{"arch": "jasper", "model": "CTC audio transcriber", "dataset": "short read English sentences (LibriTTS-R)", "train_examples": 26041, "time_shift_ms": 50, "n_mels": 80, "hop_length": 160, "input": "log_mel", "spec_augment": false, "win_length": 400, "tokenizer": "char", "vocab_size": 32, "norm": "batchnorm", "hidden_act": "relu", "channel_attention": "eca", "depths": [2, 4, 4], "kernel_size": 5, "stem": "single", "widths": [128, 192, 288], "init": "xavier_uniform", "residual_init": "zero_last", "optimizer": "soap", "beta2": 0.95, "learning_rate": 0.004, "beta1": 0.9, "shampoo_beta": 0.95, "eps": 1e-08, "precondition_frequency": 25, "max_precond_dim": 1024, "merge_dims": false, "one_sided": false, "adamw_lr_other_params": 0.00088, "max_steps": 9200, "batch_size": 128, "epochs": 45.2, "lr_schedule": "cosine", "final_lr_fraction": 0.1, "warmup_steps": 460, "weight_decay": 0.2, "adamw_weight_decay_other_params": 0.05}
Rows from block 6 of a small CTC audio transcriber, named by matrix and row number. Rows with one number belong to one channel. Each number is 128 + 24 x the weight over its row's rms, rounded and kept within 0 to 255. All counts start at 0. Numbers have three digits each.
Before each channel's rows are labels from the 100 clips, of 14976, where the channel reaches its highest value: "top examples" is what is common among them. Only what is clearly more common there than usual is listed. The data: short read English sentences (LibriTTS-R).
# convs0: first width-5 conv (model.blocks.6.convs.0.weight, 288x192x5, each kernel summed), inputs 0-191
# convs1: second width-5 conv (model.blocks.6.convs.1.weight, 288x288x5, transposed, each kernel summed), outputs 0-287

top examples: the word "nothing"
convs0.190:139122068117150090153127147133170098141128097127065135115094145118127171133126048110126140128152111123125127102143151153134184131130142143110162110124132100143095154133128148103130132167146107135112129127132104114113112139168157121085112121116133118150112126141112153149099126131138171120115093126112052165169120107088110106116106146113123143116150159152189113113119108122145110172124143176150120131126124110086144198124142100150090134141135101125119146109153141096101113118085096178121114153133118129115123125154115121089137127094148104113076099109152111151131123121138135138
convs1.190:106142139134131094149096115147142114126128137126144109140120160095135134139153112140064149134165086168149103135143115122116104143128145116134149141111138136111136142147125125135091108130156126101131164103117120147180128120097088089138128190095151131147099112132145112166132155102134083151113098141155149103098124169125093095140167117142081145151124135124131173123140141122133123137094164215122137144124114134064163111122102132169162123140129097112094142155119115105147123132103137117157119145101098162107126143081151143117146125114107121137118109121210128138165124132107131134148124162150103122119126135133129143140132127174109142149148131101174144137140129090149133155127146113129093135117095136134138057167146136135115159187138096111099132160093120122141118097147130097169131127155123131087112124109097124128140156143129113149086125130137179134142170136035156133

top examples: the word "him"
convs0.54:135112149116108110136141129152101118156148149112116120100107130128069130159136075110146139142154151124118108135100096156107110119121137128130125089118151150134131093222114113151103073119134120175110094086118118141145110127102131092179123108140196090144171134128131124124118104108146146143161133149137119132130146147121125119142185150123130120121120194143138147138169121113114126106143109139120151116164105128155103133151104114084159136106133144110087121150136122123103110163121133126114100168110113128125159126148149140155099155091152125175076177125109156151144126109102175127
convs1.54:126132148137132134086139086175134140139126167129199091157122106103086112148111104122159156136106144141073098134156098101094110150180114150156118120099144139098160120088119154118144125118091139095147117128154098119084148087153143132131139152125097103151128147168078131123190080147120107103137125146108124099151105147138107116120120112090138112165101074137126097137147142108121177129143105129133126177115105132110090106109174110111116155078153146126112141111096156150162144112110133113123140150118084141148112130151124101086124127109146098116132145123122162117136151149106154149147107110125172118135154141132144129133114154167175175167115126172152147113137127128138095144187139079120131135142112131087114113154137114130112103140081141150154129099121138134124118147164135140165127133105104130134122111092104156138084135166133087123123115102182142177129140103149131136

top examples: the word "was"
convs0.81:104123169097146076151110189139113133100147133127126114110108116121142141146146123145103146169130123137133125134127132105119112123117119078098088065141101150122128119124118144156141174153136156099094144155142142152148134104115142151129131157127082100135163134157147123115140153127109104099123148124096110123125201122165121140094125131161104097161149174139126121082123128129117151132085117124182145111143112090140109107121131112156150154128141098117144133129124112122122118116133101137067194100113102099144107146190129160118159172077176116142147125132100161150120133126145141162
convs1.81:131126091093135125099149105122121112140120121143103167126109150140160129146143088107113136110142120088125122136137071114114084151123103105121112153116093149098160161115062152116108137116152107121123121134151156147038148129148126146136091154112137118136128113080150119126129119132121100133130157141115135136097143145140133116127065117111164133148122098125177068153146142150086120164114094158099108129132108087107142150119134149120073139132099145118126150132137122131123134126107128131100135120116139105140123122187125149124143134146157123078109127131099096138172125163169117129173112121114075140146146105122107077142123086106131129119129142102141125128150084111134131137132163151131102144165148117098115134124139116116159080118143126159071085120111143128119110203077142150131132108161147139138084130141142122145189126134168147138091156161140096122121127121063152093

top examples: the word "of"
convs0.61:148134114104138120136095102089120103138124085140172145173117123113111115136137130115090120150146111140113159111155162137126148120084120146158134157165179149145159096113161092127098080123068175096077160128147108121147092145128127129155106114141085094107082119144099140108108099130100106121123133155116166098137144130204136118143166143153155178168124111141117108145095166100128118123125099135119134128123144113130129169143136096137107153130107083148155130140140130138141157117135135154112110104170099133149146131124138123155107143106115145140100159145155107128161069108111157116
convs1.61:137123118120079126128115142089134107101098097127115125157115127137119153133092143111107142166130110098149135133187082093123091143153109145105146115130098099131114119128114123127100165139150133096111114108120162109165124140108079128118150092078117124086132098126143123154111092111170137133141133154132124109105129111079114138082140080138145107126093086140115128081109180135155126133153128128100138128098043138127110106138113117120132145136096093118133175085143117133147144111140135176126133101121138165103123128088119101114104113111117145115153163149149124141072145155137126138067140128102176103126123125145126126137113132181162113148098156150150106153089099106128140161171128165114139143158150147157138129143148104129179161117118174126176146108167127127106114118155122121115125119104086083123138117113088153095111145102130147134092136107132109121144148131094057138

top examples: the word "you"
convs0.103:092140130137111147103128162112134106122116109100124115093106110161172158101119162138131153138082091114121113178119108136090158141127151120167136113102111126099131106151111104126168158132135132161116134159147160169100122084147167153132068097092132104123138092136152112119135121132111134095107137134157129146119174101113069100123117107111102138136095160098125145148128164139111162144131139123150149097083146094145139123142144128128138088176083144137114153093120102139153135127145125089101128151187093131082139116104150150123170164117124127146161110122144138166132158126176107145
convs1.103:164129183172115158134136100137141127162125096102100115132112144092161154158118109157145096075129137107135134138113151082122135104152121108126119124116128113139113116145110127133195127131086108155138111119128157128136136076101129110116096161090112160164103146185130161107118106118110141160138108114139169110142143170135165126140147121094101079106119115121095137118099115138149127097108128132117101155088129112114095137149129089159189128125140118135118149123141146103121068146109110122117136113156135098073142140123125207133117126123132143144106115187121183158137115117112123123121135090129140107154098130140145106112160099139164106157171102115160126169054104108111135126124122103148153113133107169123139129167108137123124145149089132119172143125105158195125124139094145130131140136133117150176114137133160151130086156097117129150150133085118108140129150131169107137

top examples: the word "time"
convs0.248:126118142122094102123128112093092148130102118115119127131158126110134138128096105125086087127107155128094122105152151157126061141130165133140109120153123149153133126147116139154152132148115130090174191107140096147107156104136122093140114092137100138124148085118101126141121123154147124136106125162154075122117100143179133109135152148147080164158131109134125123165166117099124151163134139113117116096146126152093108151125113070132120126101137170117167161110148143169089126122105123112158130153122127080123160143107113134154188192126130166166139117124109179150137158125114139106
convs1.248:137116114126143138137153144139159114130129153115125136139109126162063121126134118096170124153139149154095089117140145135101139149143124140124139151116132148108130129128117161134159124106145103141103098131102063170097109172187156145131136130120118145096136125153128179126101143103081131058134101119142114153135143146113135132133119127122126161092159121105082152105165138136141130118125137072102144147120109116143166162136189135103138152099159125099131148130147163123169143131100124164106145129100133124124131113131133158102121139143134115147104125095143124090138128107125135118092144110102135125141119120181104162097156158128136085169135094104168123115134131128125093094171095157174118109127153099147155116153155084136102088102151168143118112126135140130120112128157109108086079201065153130126094157122128126137108069124183140111115090147135106123116133084140161119

top examples: the word "don't"
convs0.209:121122108131121149098108171115114138127095151125092128122107160160094129173110099114129138159128120108161137138141116167110127137117166090139071090104075085163120126154136139169121100108144152118140137111172131136130145121142138084148119186137164128156093164136150151135146180141126127153126103113157096169138119108178103102146095125133099132123157119117090130127100139098113083147138110136151145094117134134143135100087081104131120174156135119126121124129086091105095115119115104113152088151142133126139096131152143129114127068130139121087094139137184104166152111136137142129
convs1.209:142136153123128113124126143139128113116113157107110071105104099119137118138113112117115111155113142121116117133114082150157112139116136128165146125119151107077123131107145115134128114141185114095137145195140148112109112150122124143127119115147140143138104124141146065171108125131177095151118089123113108115127117124145151167159097096151099120169191119144098109136103083120107131133124104092126117116130135110105147133133123170082096080115112113154137126102128030185110125094129123124168162131093072135148118108097156132119097135140104085131054149111179117110154109128156129110166133127152138154112108059073114115117118154130184182137149134135138114100138092105126125112125143095103126128132114083135131124115125125111102101146141134111142109124135105119148143128166120078144143089120123107163096142165126128097119134153125120130149093117134125150160124149146134113

top examples: the word "him"
convs0.60:126116118104110126132127156131101127123185115135136135131122132118087128131131121127099191150166134104161170137148182169162092110139140099121120093150180166151148077080132103126148165101125176157108099171137123132131113113142115129172097150152138089163119112094144170146132131137121132103080121118137110132129159131116158131104151145165097120145105079124120152103110090150165128096115094089152136173162127146155124141139147111114109119107140117101152083133181110142123099133114104069157137112110129141114116113093124135141148094110140132110119151154129145124130109125169128120
convs1.60:095147139136150104105105140129106115133130072116134099113133128147116156099132122109118156134111102125091094180136111128136140120163114099128113180123144096164163136096159080081097173123117154149104150169138133135122136074160159158134127154126119133120128155115123115121115145120113119116127100106164161097126122136139130158165080142154082143098157131152174144096103118083100133097140120154131104174152124085141148137094113130112113155151168132127154131124108130081110123124118151111108131110138135140105105108158127113118139116056113148088137137096125159129091106114133147134107139114132137143145165158113114135094117134061138122145111082103133120113147145152121106145127104113147111163165147074151105143095121093126096162125129115134145145137125119154124146114129138123097141110110115127139100137137125130082133081150134182179112139175044158087144109166102150137

top examples: the word "the"
convs0.101:110100118112110097103090071123116134183109071127193113101098187131084124132141128097104122142135111136135104129155118123128154179150127149153111154128135094125134158103122089097104141135098154137103086158134120127170103132137136110095154162128158172151135120094127089130125120151151128146120138099155105131138135113131154166162126129112143101116112151114125114130125099150136099105108140149094123146139128098079136122152157124109152133192086102092126144119150144150127087189119131152149135122176142153135139154121121153142093085084134120146131122118137139095144083124145136116
convs1.101:118118103130151126124131143126120118160128129154103139139131113096114089097090102146131115121123161097127122150141177140143150082103093123134125095086128158132127145159165149105158117145142136154138082138180134078163116149129136119134139105099102143165138115115110114152141144140129187129117148124105134162079116123115139090136106095126141150112135138072163131133149142115100140163152129137097169140119122097121144136143122135161133132091107154141127143170101143147145050129117113147124128197110124120116122117150105138156135148127130137142123132113146124123157127145182119116172153100131102162151113143116116134112113116138171102153116126136122124168153139116113100071206115075101139132126141165077125119090141095096122178132151159115134114156136120148133123113147172141144112095149147127122107134158082114146143142093151122132173159135126104118111094147119132226

top examples: the word "what"
convs0.269:142138154146092114153132106196104127122134096105163107157122163135140121148154103075137129136088167127121125133086144145148110137127170100119118170111137113099103152156140089147158118138103115153110164137086114151141182123123163127124080123133156087129138093161124135139125102114165121143112135126142159130121149102136115120099130172073104119118154114109141165077135118105136159160131165132104149125130123093120151140081086172141162147156118120116140143129110092114128094137142106134133167127146163172120155116163106137172104144123097120168121126148151158097162101102145111136
convs1.269:122116168156155098152107084117110119100127164092125146167113172090163107141104131147103124179155087144126096156124115137146129094095145147097121116147114136122085115130166136125128158146099115097141121174180159138115156113139100139135115113144182155101141129117179139150125148163115140117148120134125137104139124105124106145121163098152119164114162094091089148130095159126151142080175163119146110106148161094090143140126144124115170120156143137130159077143161119146149112101175122116103160142123135111106128124111150121140137131148101165125101133144124112134117143123126130094100138088115115142080090141145110118098106116111147101154114141138144116119063109126131128143125157081144136110100136130131115139158116131184114166143079110150159137146126108176155121161118151166043129102155128137135148166138128115075126147131139142108179138133129124102136100122126153109

top examples: the word "said"
convs0.258:093089150173107122123112172142110126153094173106187119137113112142118081136111133057137106104154101121090105095168154139100091104109134172102117132149111101114093098103159086169127162099094119125097159127133101165129112135134142118116102090111157167119082111142109121166149121123126139139123135143117143162164155109107141103087145115139098137122113115133123131179131117127127134121139143129133167141141136123130146133146143142077146115156142127126164144122105143110124118153145118115103166110114096172150132122108117155167090123110145160109165110116146131151096145093099102078
convs1.258:136101066133106087076125112114123121128116173168127109114151141148169082130142129116149129087106148107145131153133116133127065094152171128139097096127103140161097092144148089119154139158113139099050134117156154146123061122131108161134129110140153167120112109141100123115108114158152093119081131150114125100113124099135118146100110113121123173151135111123147123119106165133159114120144137130134120099098138105133099135146146121154098120130127090118128114128127136150076142124104162151154094150094152137091172061160132137135168148106155101142130160105117109133093160115158126161142148127157152092151127125110082072113116136106147155129107129135137152111138146149173152122129119124143097152118100151126155154162111133140129139161163130104111141125136099121115116159119140113183122099130152139159079162139146127146182172146136109102148134110129143109114134095175122151

top examples: the word "for"
convs0.173:136116129144184146098150160108125093138154132101122111173174128092070152160137109118109091140145152105146165137118141142112108128161124118112115109095128142143094142123087167123115157200110112127118134115120150097134122120114135122103128100132137147135168140117108116124097127152154117084143186124138117120131139124122132169117110154129164162113116127106129126173097093170127166133135102146109138116170102127132124092172093144136123135113097113103143079122152146125096105108114173143116110177120149106094113168107162156154130159141123105187132152133119127073118143084129108123
convs1.173:146134120138141119115129164132121124128126127102131147162141150141157132148138071124149145130165099127161112100136097126160169158099106108133127105100144178149124125143155167110194151151122122087106139143127124111139147126137144112117130101151111136101127129138100133115128140135099115115089127129150166103124097126130104144122160114100131148097141185119128111095167150122140125130138118158092165119141127098118156152102167126130110187110160136080097124142131123150112171105101132101127165171125128145156112126153170135127140154137149126070132151116099129141108151136139118153158081128155166150127136192130119121138120140126103081126163102136154113156097133179120129172161092100150152156130168106129115136148134148135133106130142115105177199120155186146149065136157106125107127145131109158116072170096145138094107136124119105136169150097101160129111095133170102148

top examples: the word "of"
convs0.160:116130110130117151124100131091111104136130136104112117153142096126114115156176115119111134146175106143144113144107149139141122112128130112098157128086150151110082171113125118141088118164139103165130133124141149148139135104128070117125132072161157080092070160149155084137143158136106154162110160163113109123075116097084154118081135097115113126136126116112102092089162153102157135110118131166119113117090118177118115111178127128168135134135102108117140105131155127157126105112102160118149144129163131127097140135121137113141097080162105162105154099117121164154150137159142123100
convs1.160:123124100101162136113174118154122129120123082135097113160106135126093106132138139118131139119129150107151122151112135164112114133151144113099110103145115080130146159129128133136092143113100107096131113114141122146125126109085099146142157122155122126149153124141138089151137150150131116122175094168094144119078164148147101151146211116146130107148133123180131084151101125129168149152157102117116168144137179130150111125101147123125122112138086132136154124099136128110147122128155140094090168118079127117108122172148180109084123147140126154116117141114192112116163157115121136111176148162134147139131135080149129133060169120121148117164133074131154104123107171082197114131118201146117121134131155151147136128144142113144177138129139100137151121155121126117147159117142119089156151118154136104097144119136145131083088152128139116118119147104107090110135104115118165116

top examples: the word "like"
convs0.95:163128115146118168101147157103151149135134090149149140092168130120076142113147151117086114147120116125125095144102126157118117088136190126078167116104159174146113126063114145088165141118127107132116166105140126143164119117101161165082169144110133151177160123133144124108096123159108115083115104118155114109061149128128144131138154136154150128128128106118145136126103165144134094185135115171122114141088129110088106150130123095104157099121118128118140110147140140122155127130145102115137093123164081163114140134150157155143132154147139142121143093131117122115154112151153145119
convs1.95:114110126118141144166142130123116106145141171204134113130115112145126129132115144130131121182111084093066140134111089136118138133117054135135128125137141104120104157086158148181110105124088117134134126121109128135136107104116124099037117150112113111101138109103117120100105107223154119116148120148125123108123146153159113139117176133073147122126131094113161165150144136120146170130122174131122159124133106113129051104178122115110118096121123118040136122115130106111104157132098149126101142120142156120125145129112114093145126145161115126179102133132133081126110126111141093146146083178156158121163118136091141112133155099132135128134120149127109128140154146123133135166125145146093110116120117125153135104140109146154142112136166175139106125125138108146106112135151138123130113066149153115148097141105114140134170121132109093163143107123118122115139128104108117121

top examples: the word "little"; the word "there"; the word "a"; the word "was"
convs0.186:086119134135142109100118128164138135145119162109132136094119132115145117143127113142104128111118128128167145168105130123104090079095174154129106085135121100107144197152154113163109101120112126114119110173127081115118126134154113145181138181140147142125125113112144111173153138136142116141154092142118139108129130108180117095151118099126142158102138098078100116106108139105119169155100128109151173134154129120149157166094124088157145125132153125109170153166156090133124154149118146133140163122108110142181122137166115131114103137105176134143099072120172106101151120106130134111
convs1.186:109169115130081141114136101107107104122137123128145122128138120129132116143130145091131115212126080145148103110092115122141139152100147130105136142114150111126103108154166120130108137121130113160146137131119113118058114132139126144129139147158111143098122082079136121115140122085152142129169126110147098196107086182102117146160118074123124138091135059095131103173136102138125107154124181131134157120122169131130131089120111124094078120118118169111156150151119121115153140150132139149147128153139114088158121097112143084141129143095145121144128115110115167132062137151077128138163123106143115118115115103129123110108176130098117157138144130152117120124132121115133166142135157160097130138105111184114120123136112111119141141157120119153135110141115077139101174180105118076189157125112106126136125129123097147149114100147156104106099119138123103173141149147075121133

top examples: the word "you"
convs0.276:096143129149136145134129130123138124124118126094139168161119124151099110108155137094145107121154112096090150137125099152108129144162145119143101144125175092108153131136073126139098131116099149100183152166154162158154130134123100132111142096130143127155144099157147077087104143155141093118087112095190137125166177151146167118089147093176112192150101146141090140125134122129120125144130094111141124148147130140172097118133123138087098138163118187136124162124125117153135162117088143138114095140098105105123176115134129142112158108094146113147145113129132118092136160120131113114
convs1.276:109125159136144145160135166105094127187125156069072107139145109119185100135126112137097135153147106076112142119151108142144150154127151153154142132118137137167146135168091121130163125141140125138141127159127109149178132159156118110100169127089091092138150116120142168123114107108165108126138144145102129116130142143130115116161144131122155128094122137105100124136140143150172156137138163120152106121170141111129084139093099178136181132133089140130134150120157114189114111090135095131125121083132147124114109133113142156093092163155148102146083106137140121137149101148177126131136118121134175132145161078134173108173108099089094110110134116152149116158113109130105128118127160178156134145143118098139126178129129114099141145111118122108124081086103173129124171106107115144148133109101166098142116129107139136146145154134141076114111118089112145123133092134092162110

top examples: the word "of"
convs0.234:182126102140139155120088126110106101187106123134125112153112120147141126170110158124147183095178099118146137131114115171135148097073147115141128133126114125092108146162109146178147172111084104105095177155152110127139083098122139172112132121134162101114135116111163148144146122134099135128097071155157070109125111118149125096162144119133119116144129120111130081132138123091151099142134121106122099151119126134092110129146167146138108151106112109159151113136161127134140103171162104134135172083136073146120129093123142112079120155138133121140136137101155136119126144126125121099
convs1.234:117111083069109099105132165120133092176129144137086145144138130138124123128118207130154186120131120139148128131120137137166112130098117127149145130122091159105126133121087116126136119136115132166148150127114156145105122126103115153121125066126149114123114136131121099117107129119143141130100099130127085132131126123095077147117120137110108171116115096135134129136124100076124144173125152188106104116114157140195130132169115143141119132105127141129086148145144126134110141149132123185129151147149128140092123161134156180131154125092140135114118141131154147142173143109145136137176131159112133114104147085156111122179154117111147135141083136119110123127139124142168130133104159169104131084105123101099083118132121146115210137124087142143148122095142144128163116135119193138184072135137163149142133153062133144109133105135156132124146101145122159097124105123156159104

top examples: the word "think"; text has "nothing"
convs0.285:161131096180132104126103160113167125127107123116103160133171123107114100121139103126109120149103137128130139125156120146133115139112127176103145097141085098134145130165113144118076139113122136133124188075126117095174116153177172117142121111144118121116107099110143139128137112123151158159123135141150163116192167139159055126104137100094144178115118099097136128092147117101131123128131083177089104112140126125141165127129115118174157129150149113133126139105143137154109118136158144133148114119148117137137170165152128120109147091139146118151105150115166120089084093170135103119
convs1.285:158135130105103067161140139149137203168110168131151099147120075108109122146087144123159130113083104131115124135109122121104125125120169145134123147103129121049155078157109133123121105121125122114111082087162073129105134141133154128116145133113125168105137118144158138134086161088111170120168152129120142126157130092117145097131130116138112119135123093071095124128123114150145115110129142150124111100105134143150119128122130127153172082129126113157129119100121173128124166132091106105130150137116123157138136086118161136120116113138083148160113149115086129138140120136104109121099130145113109127133136109109125164112134098140159131153187111143134111106132136098153092101122168144159115160112127143113143160136138143085163163149131162109110177097188145152133096129142147130079120104162122089083111141116121144085101164180102145108152123105132097109143091111143110123

top examples: the word "was"; the word "he"; the word "she"
convs0.55:120138145120149118153116112090102109138173119125169110141099147103132122136151133092146130123103117151100085130166134138178102078135103151108110109185153122124163136130151150127159132187181167140124131133130157115126115125113125101137109133162127122111172109152140101104143126121147175101155132121127130091175106150092120127101125116157104138169114150133099177105113096129057157105135145183134125108129133119125133119170114122103115130067100104140133143152140170126107143104132146133145116103116085153124118128161128162140176137116124145156122115072148157145112137125128090164
convs1.55:109141080107138127130114163112104074119151117134138133089127143118113161102128089158149148148151161136149107119144130127105141163094098119127159156114113099088137127155171100110229134131109119094128139090143109150118119111163143153190134139143106135129131149103124101120105142120119159129134083137075133138167119128117156117123111129144109077106133120124140121146128119127168112103112084070105075112150089104078134115156135121120132196084143091131076145138138127147152138141126148101171133112155135115140152167106100135133102136148159108158102151107132167088169133131116142138133139117115100143157124112158097135084138125157106168135111149147129107129147131113114126126107123090117079151101136126111120167123147107181088121105144144114122132107149145122146096128150151092156120139166119112114090149139172114104138120110140125121194132144137103124145168120139127136

top examples: the word "looked"
convs0.24:150117112167095139105141123103119132171157134160210132123109115131123137145157120143106114120096131142124144122124174169098060110148136113102099113139098137116124130124156150111170139142121137083122136149151132094112135141115133071159160085077119137135134130113131118144119139119159103115114153206177074147129146126148166121129097154105132117133148153101120102114138138124085172140131143110109146099111134136141091096118109100137090141121080113057100119144131133136134153149164133106111125134117120137128092100123157117110137126068122135145134118102118138096139099113112127160
convs1.24:158147117127110163125127114143142171130123067088131128115118138104147119127103114131118124173103134118096134138086128123087103131135080106128119126116055138138144131153130123100140133098175132167108148099141189133096141127150123104113107069136135164141122145172117113128098103054147135111093113105140131176124115107137148126154121155131147135142157074126120145168102130090121164156106147094128167163159124093144175089093129116141128125154142129128152101130121134125097134157159127076122147149149143112121127113143158118118179124119131151106125099126154138161147114130149111119139120084120115151129138120097103157131135129094162126144144172121165127136151164156122143122189133092170105135120122065131124140103163140134118147137146129119130118168116145122105103137152138148129159113110097154147131119128171095107094072134112177109130163094139131131104082139093170119

top examples: the word "the"
convs0.228:139113126104123100157097151153134146139126137122145104136128090141090156138153072144129084102096124141149104188152098153135080133130128068125161105143140104123121099124109155087135180139136136135127115134123127154196126122115106150140112128146136101148116126137121109144157173081125142132104090143138113115100151083130160119142119108173146166156154114127113149161091114112136139158132101104088161074117138126154156132109157107174149155149120096115114158133150135093143135121115125091112122136054103156115142114134143155105102147115116091134122154100108112116135080123102118109
convs1.228:146139124140164098109133148122116126138111137103120148110098139130123129111120152106139122118103130105122151107147162129128111124121159114153117112112138121112075126123169120148128129114169087137109170129122180155143160185157148135135081132145130128128112136162144086092125116122113105133127122114147121142135119126128114123090137124140163126165117165100099146124174123147162113101128161146111116069103119116119065099115138139131174127122208117127133174091136131081129130130126153138123120154133138138133155141133092101103140119163139085193157141158095110172109106094157152106111160126156115158079100146093135129184119140104132113092137094121152118099111079085130136116120169152103139105098115117129124153108140112101127134111156142107105092110110141120168118136100137132058158082134114126127144124129143092136190154166136114089134087143109075119150098145140100113

top examples: the word "said"
convs0.72:104125119121118088141115134122141113134068144132151106144152117158096125146116174135119095124104086136145145121127083128123141145097163118118125105136100146141179135122110072128109130080133094163163120130081146125162145122155127170130135130134130081112148148123127169180114117146145136083107121105177092157116134075126111135149151136145110145089106146092125120132127133102135155171098097179120139112117085164109106110115132081129155117134134116174141122112121114150191122115130155108174127151131131137149111112142168107149118133134070134142153126134134090128155093088144147153
convs1.72:122145119128126126083151156144129138123140113144167123141095160156103138097108088151137153138099141153123173111101116097128141131138117139135095138147156155134134099140131166095177147136090101165103164133130102109124130177111097095119093171153144103140141081148138143127113102104092136142111138125120162115162126116100092121172174176101130098139134092170102176157149137135075092119111091137100134101159132147124125140111113126076088112092107106151113180149096125122111106132169132122148177095083129136133145073138115121116099140078132069139143106088128128088122128133111159132115106153121101118117101139125128133153130151140153134152156125104140122106141161103107126108094070155128124128120127109105123154113149091153141137095123149103164114118114171097144141125126197129161120093161113126143165137121099131093127120112137136089119112152125131154091150128126100155

top examples: the word "nothing"
convs0.237:115134085093183126175127160101149096119134114119098074101097140125105139150104125088156136105159106128111161124115146162168153109174127119179130106112142141091107120126116170145105099133127102141144120082120136094167138149160120157145128175077141106179082092159135134135084126087164147113142114148150092125139139133122142085097083101107139097120129125127121142144164132140100085158125167156126147126141145078143144151175135104135112120152171141126142114125126138119132122105114130138150111147104086143153109084134147147134143120126170087129129147143136107143112110116124125129
convs1.237:134123145137135148131109111126139175157157134155135133141156140125128126122154131140141146121140153150129080117127174124151120155174161127114116117136119196081153107140091127165092113121170129090141094048141125181170111129131158121146151119112120126137107098125132107143098126141114119124134203111115135125135158124154174106098136099139112151161121152141149111158122121131158158176110121122096133167080119161126133138088131134146154116117138147136125121123139171086162140141129165147086161190143150106099115148163140155112144144145146181100165153121130159142128116167115158113064149098116116152083118073122118127131147154130117111132150113142142098103130134112121133158123095128092139146128105152094137130146152124141159146122134100111118128135112104113099082126156115081068139142124136106097164167110134125175132141127156124095094127168119156097113136148146127145

top examples: the word "him"
convs0.58:124085144143089105114132154126111139127140138101106099078133172131114137129138098100120124115137115134149127164114135143155141090134128139128126105138140175081134131106126152116151150090131124131142154140151152128111149096135152118170078130141121132161155134119121143101117089140163165121139109117139151130087128177112105119127144099149136120145118122094140168115088103070100123130130083076126116119093081113150106125078111145120087126147133177107125128152132120110107080113158123144169095133216147110125175120125139122141074096134136136121094162115106141128170128090133115107
convs1.58:126138088151115152148108122155127121107123110120214113114076146149149135137134162131104144116191095116163144102129100109128094091154147093125127122134092147120128131094124123141121121152127127142132120104087123143159132119127125116108122178141122170111131144091136120155143116123168104093123141133099166092111136151141133121133120131135153102119134133149117153092148142142136135086132071153122120098152114134109124135165090141109099100171111114122174129109073155120096088086136136118122151122163125100113121111098159140102108113124088127066128127158064099140103142129134112135174120106142153106104138124118106127144132107157160131144139139146100144165142175094125105131217119111127117091134106139145140114121103149142117152105150143120108140116153142089107102122125145154127152077096142137187160115163109116131087083132103165083159141152137148175107118113122114132

top examples: the word "of"
convs0.132:108125138084127122134112136158107122094113139113146089127151152163122097128133151118159151104162089136142126144123138140072119063160121118116149090061124152126116137148121155123094129106133108079121128148135104107183139125117116102120135124132132111129127126125132133137125123149126143123067103113138162129092107095159128150050124136129130160138146208149126117109155130115123106146145170119133151152139122153119109125125105147187144107153124108132100135101171142183122110125114160116095170167134136092139153144176134093124137142163126147141137128154139150077096142120102119106
convs1.132:120122116141115134160103092127128150112122139096119119133131121155113118116121154092108102158076153157136108143172130119112157181109166136125130138165136098135135149141135148160105152156136110152123151134105146142113146156080132085098193073134144115106166146074114126164115148124121182151145121125148091132150117119129109154112137179151170136081139153144119141171137123120112122092142139123120136142154097138163120121102139129133139092097104129089096124132153089141114146077130102143114154148089134127141104131108118137121107124143141099150095101128090143110129217133090180115130126132116119181117096168114124163074140161145143125100112113134143157159118141137098125150113087120204109101120103132076104133131151176111118088116087127113136107133126102127135171116141128153080103144140136155147111131114119115095093111163156143127110139136123118120110113119140109154

top examples: the word "did"; the word "you"; the word "not"
convs0.33:147077117106169133093125130110086142142153115101136115116163142083151081144143134155126108109145141144109149181125150124148100119138119155141115165143130089133136098107129156147153092167119145124124143159130109119091116108075107143124100142135127134100144141124108114128122141109099134167165170127170175142147151139166141128119092130119107125083134093106121123134095130129101129144097146133109155123173115147128140176129095136166164114057116118150087141091114138137100094073155128117149152109188100114156110104162120122131154149106144127122111122112096140114164093138098099147
convs1.33:119113172115109177115157072158082075111111115128128140159141094173089165096109130108126087094127110115146114116140154103141139138098102124162137099141174132127142125127085077117129133125144122140140158100089119141142157133119142136145145127159143146150134063118091122143096135127105123157104115108126113147111115074104116099160157181122128137138133117101151125119119137126097104096141165089158141141164130121098136138149159130095129083099155112115103097113159109110128131105132164101140138128138158168109126096118116144144161135119077133127138090138132113155091156138199120112107109105137125132093151112088133119092142164168120095142111122128170136092127118127125126122086072105080128123172131097139129102160136111095123129116143137140123177133130157161122170114155154104133121175156133152122142117115099147112202139139124145134127112162141123152093144126146140100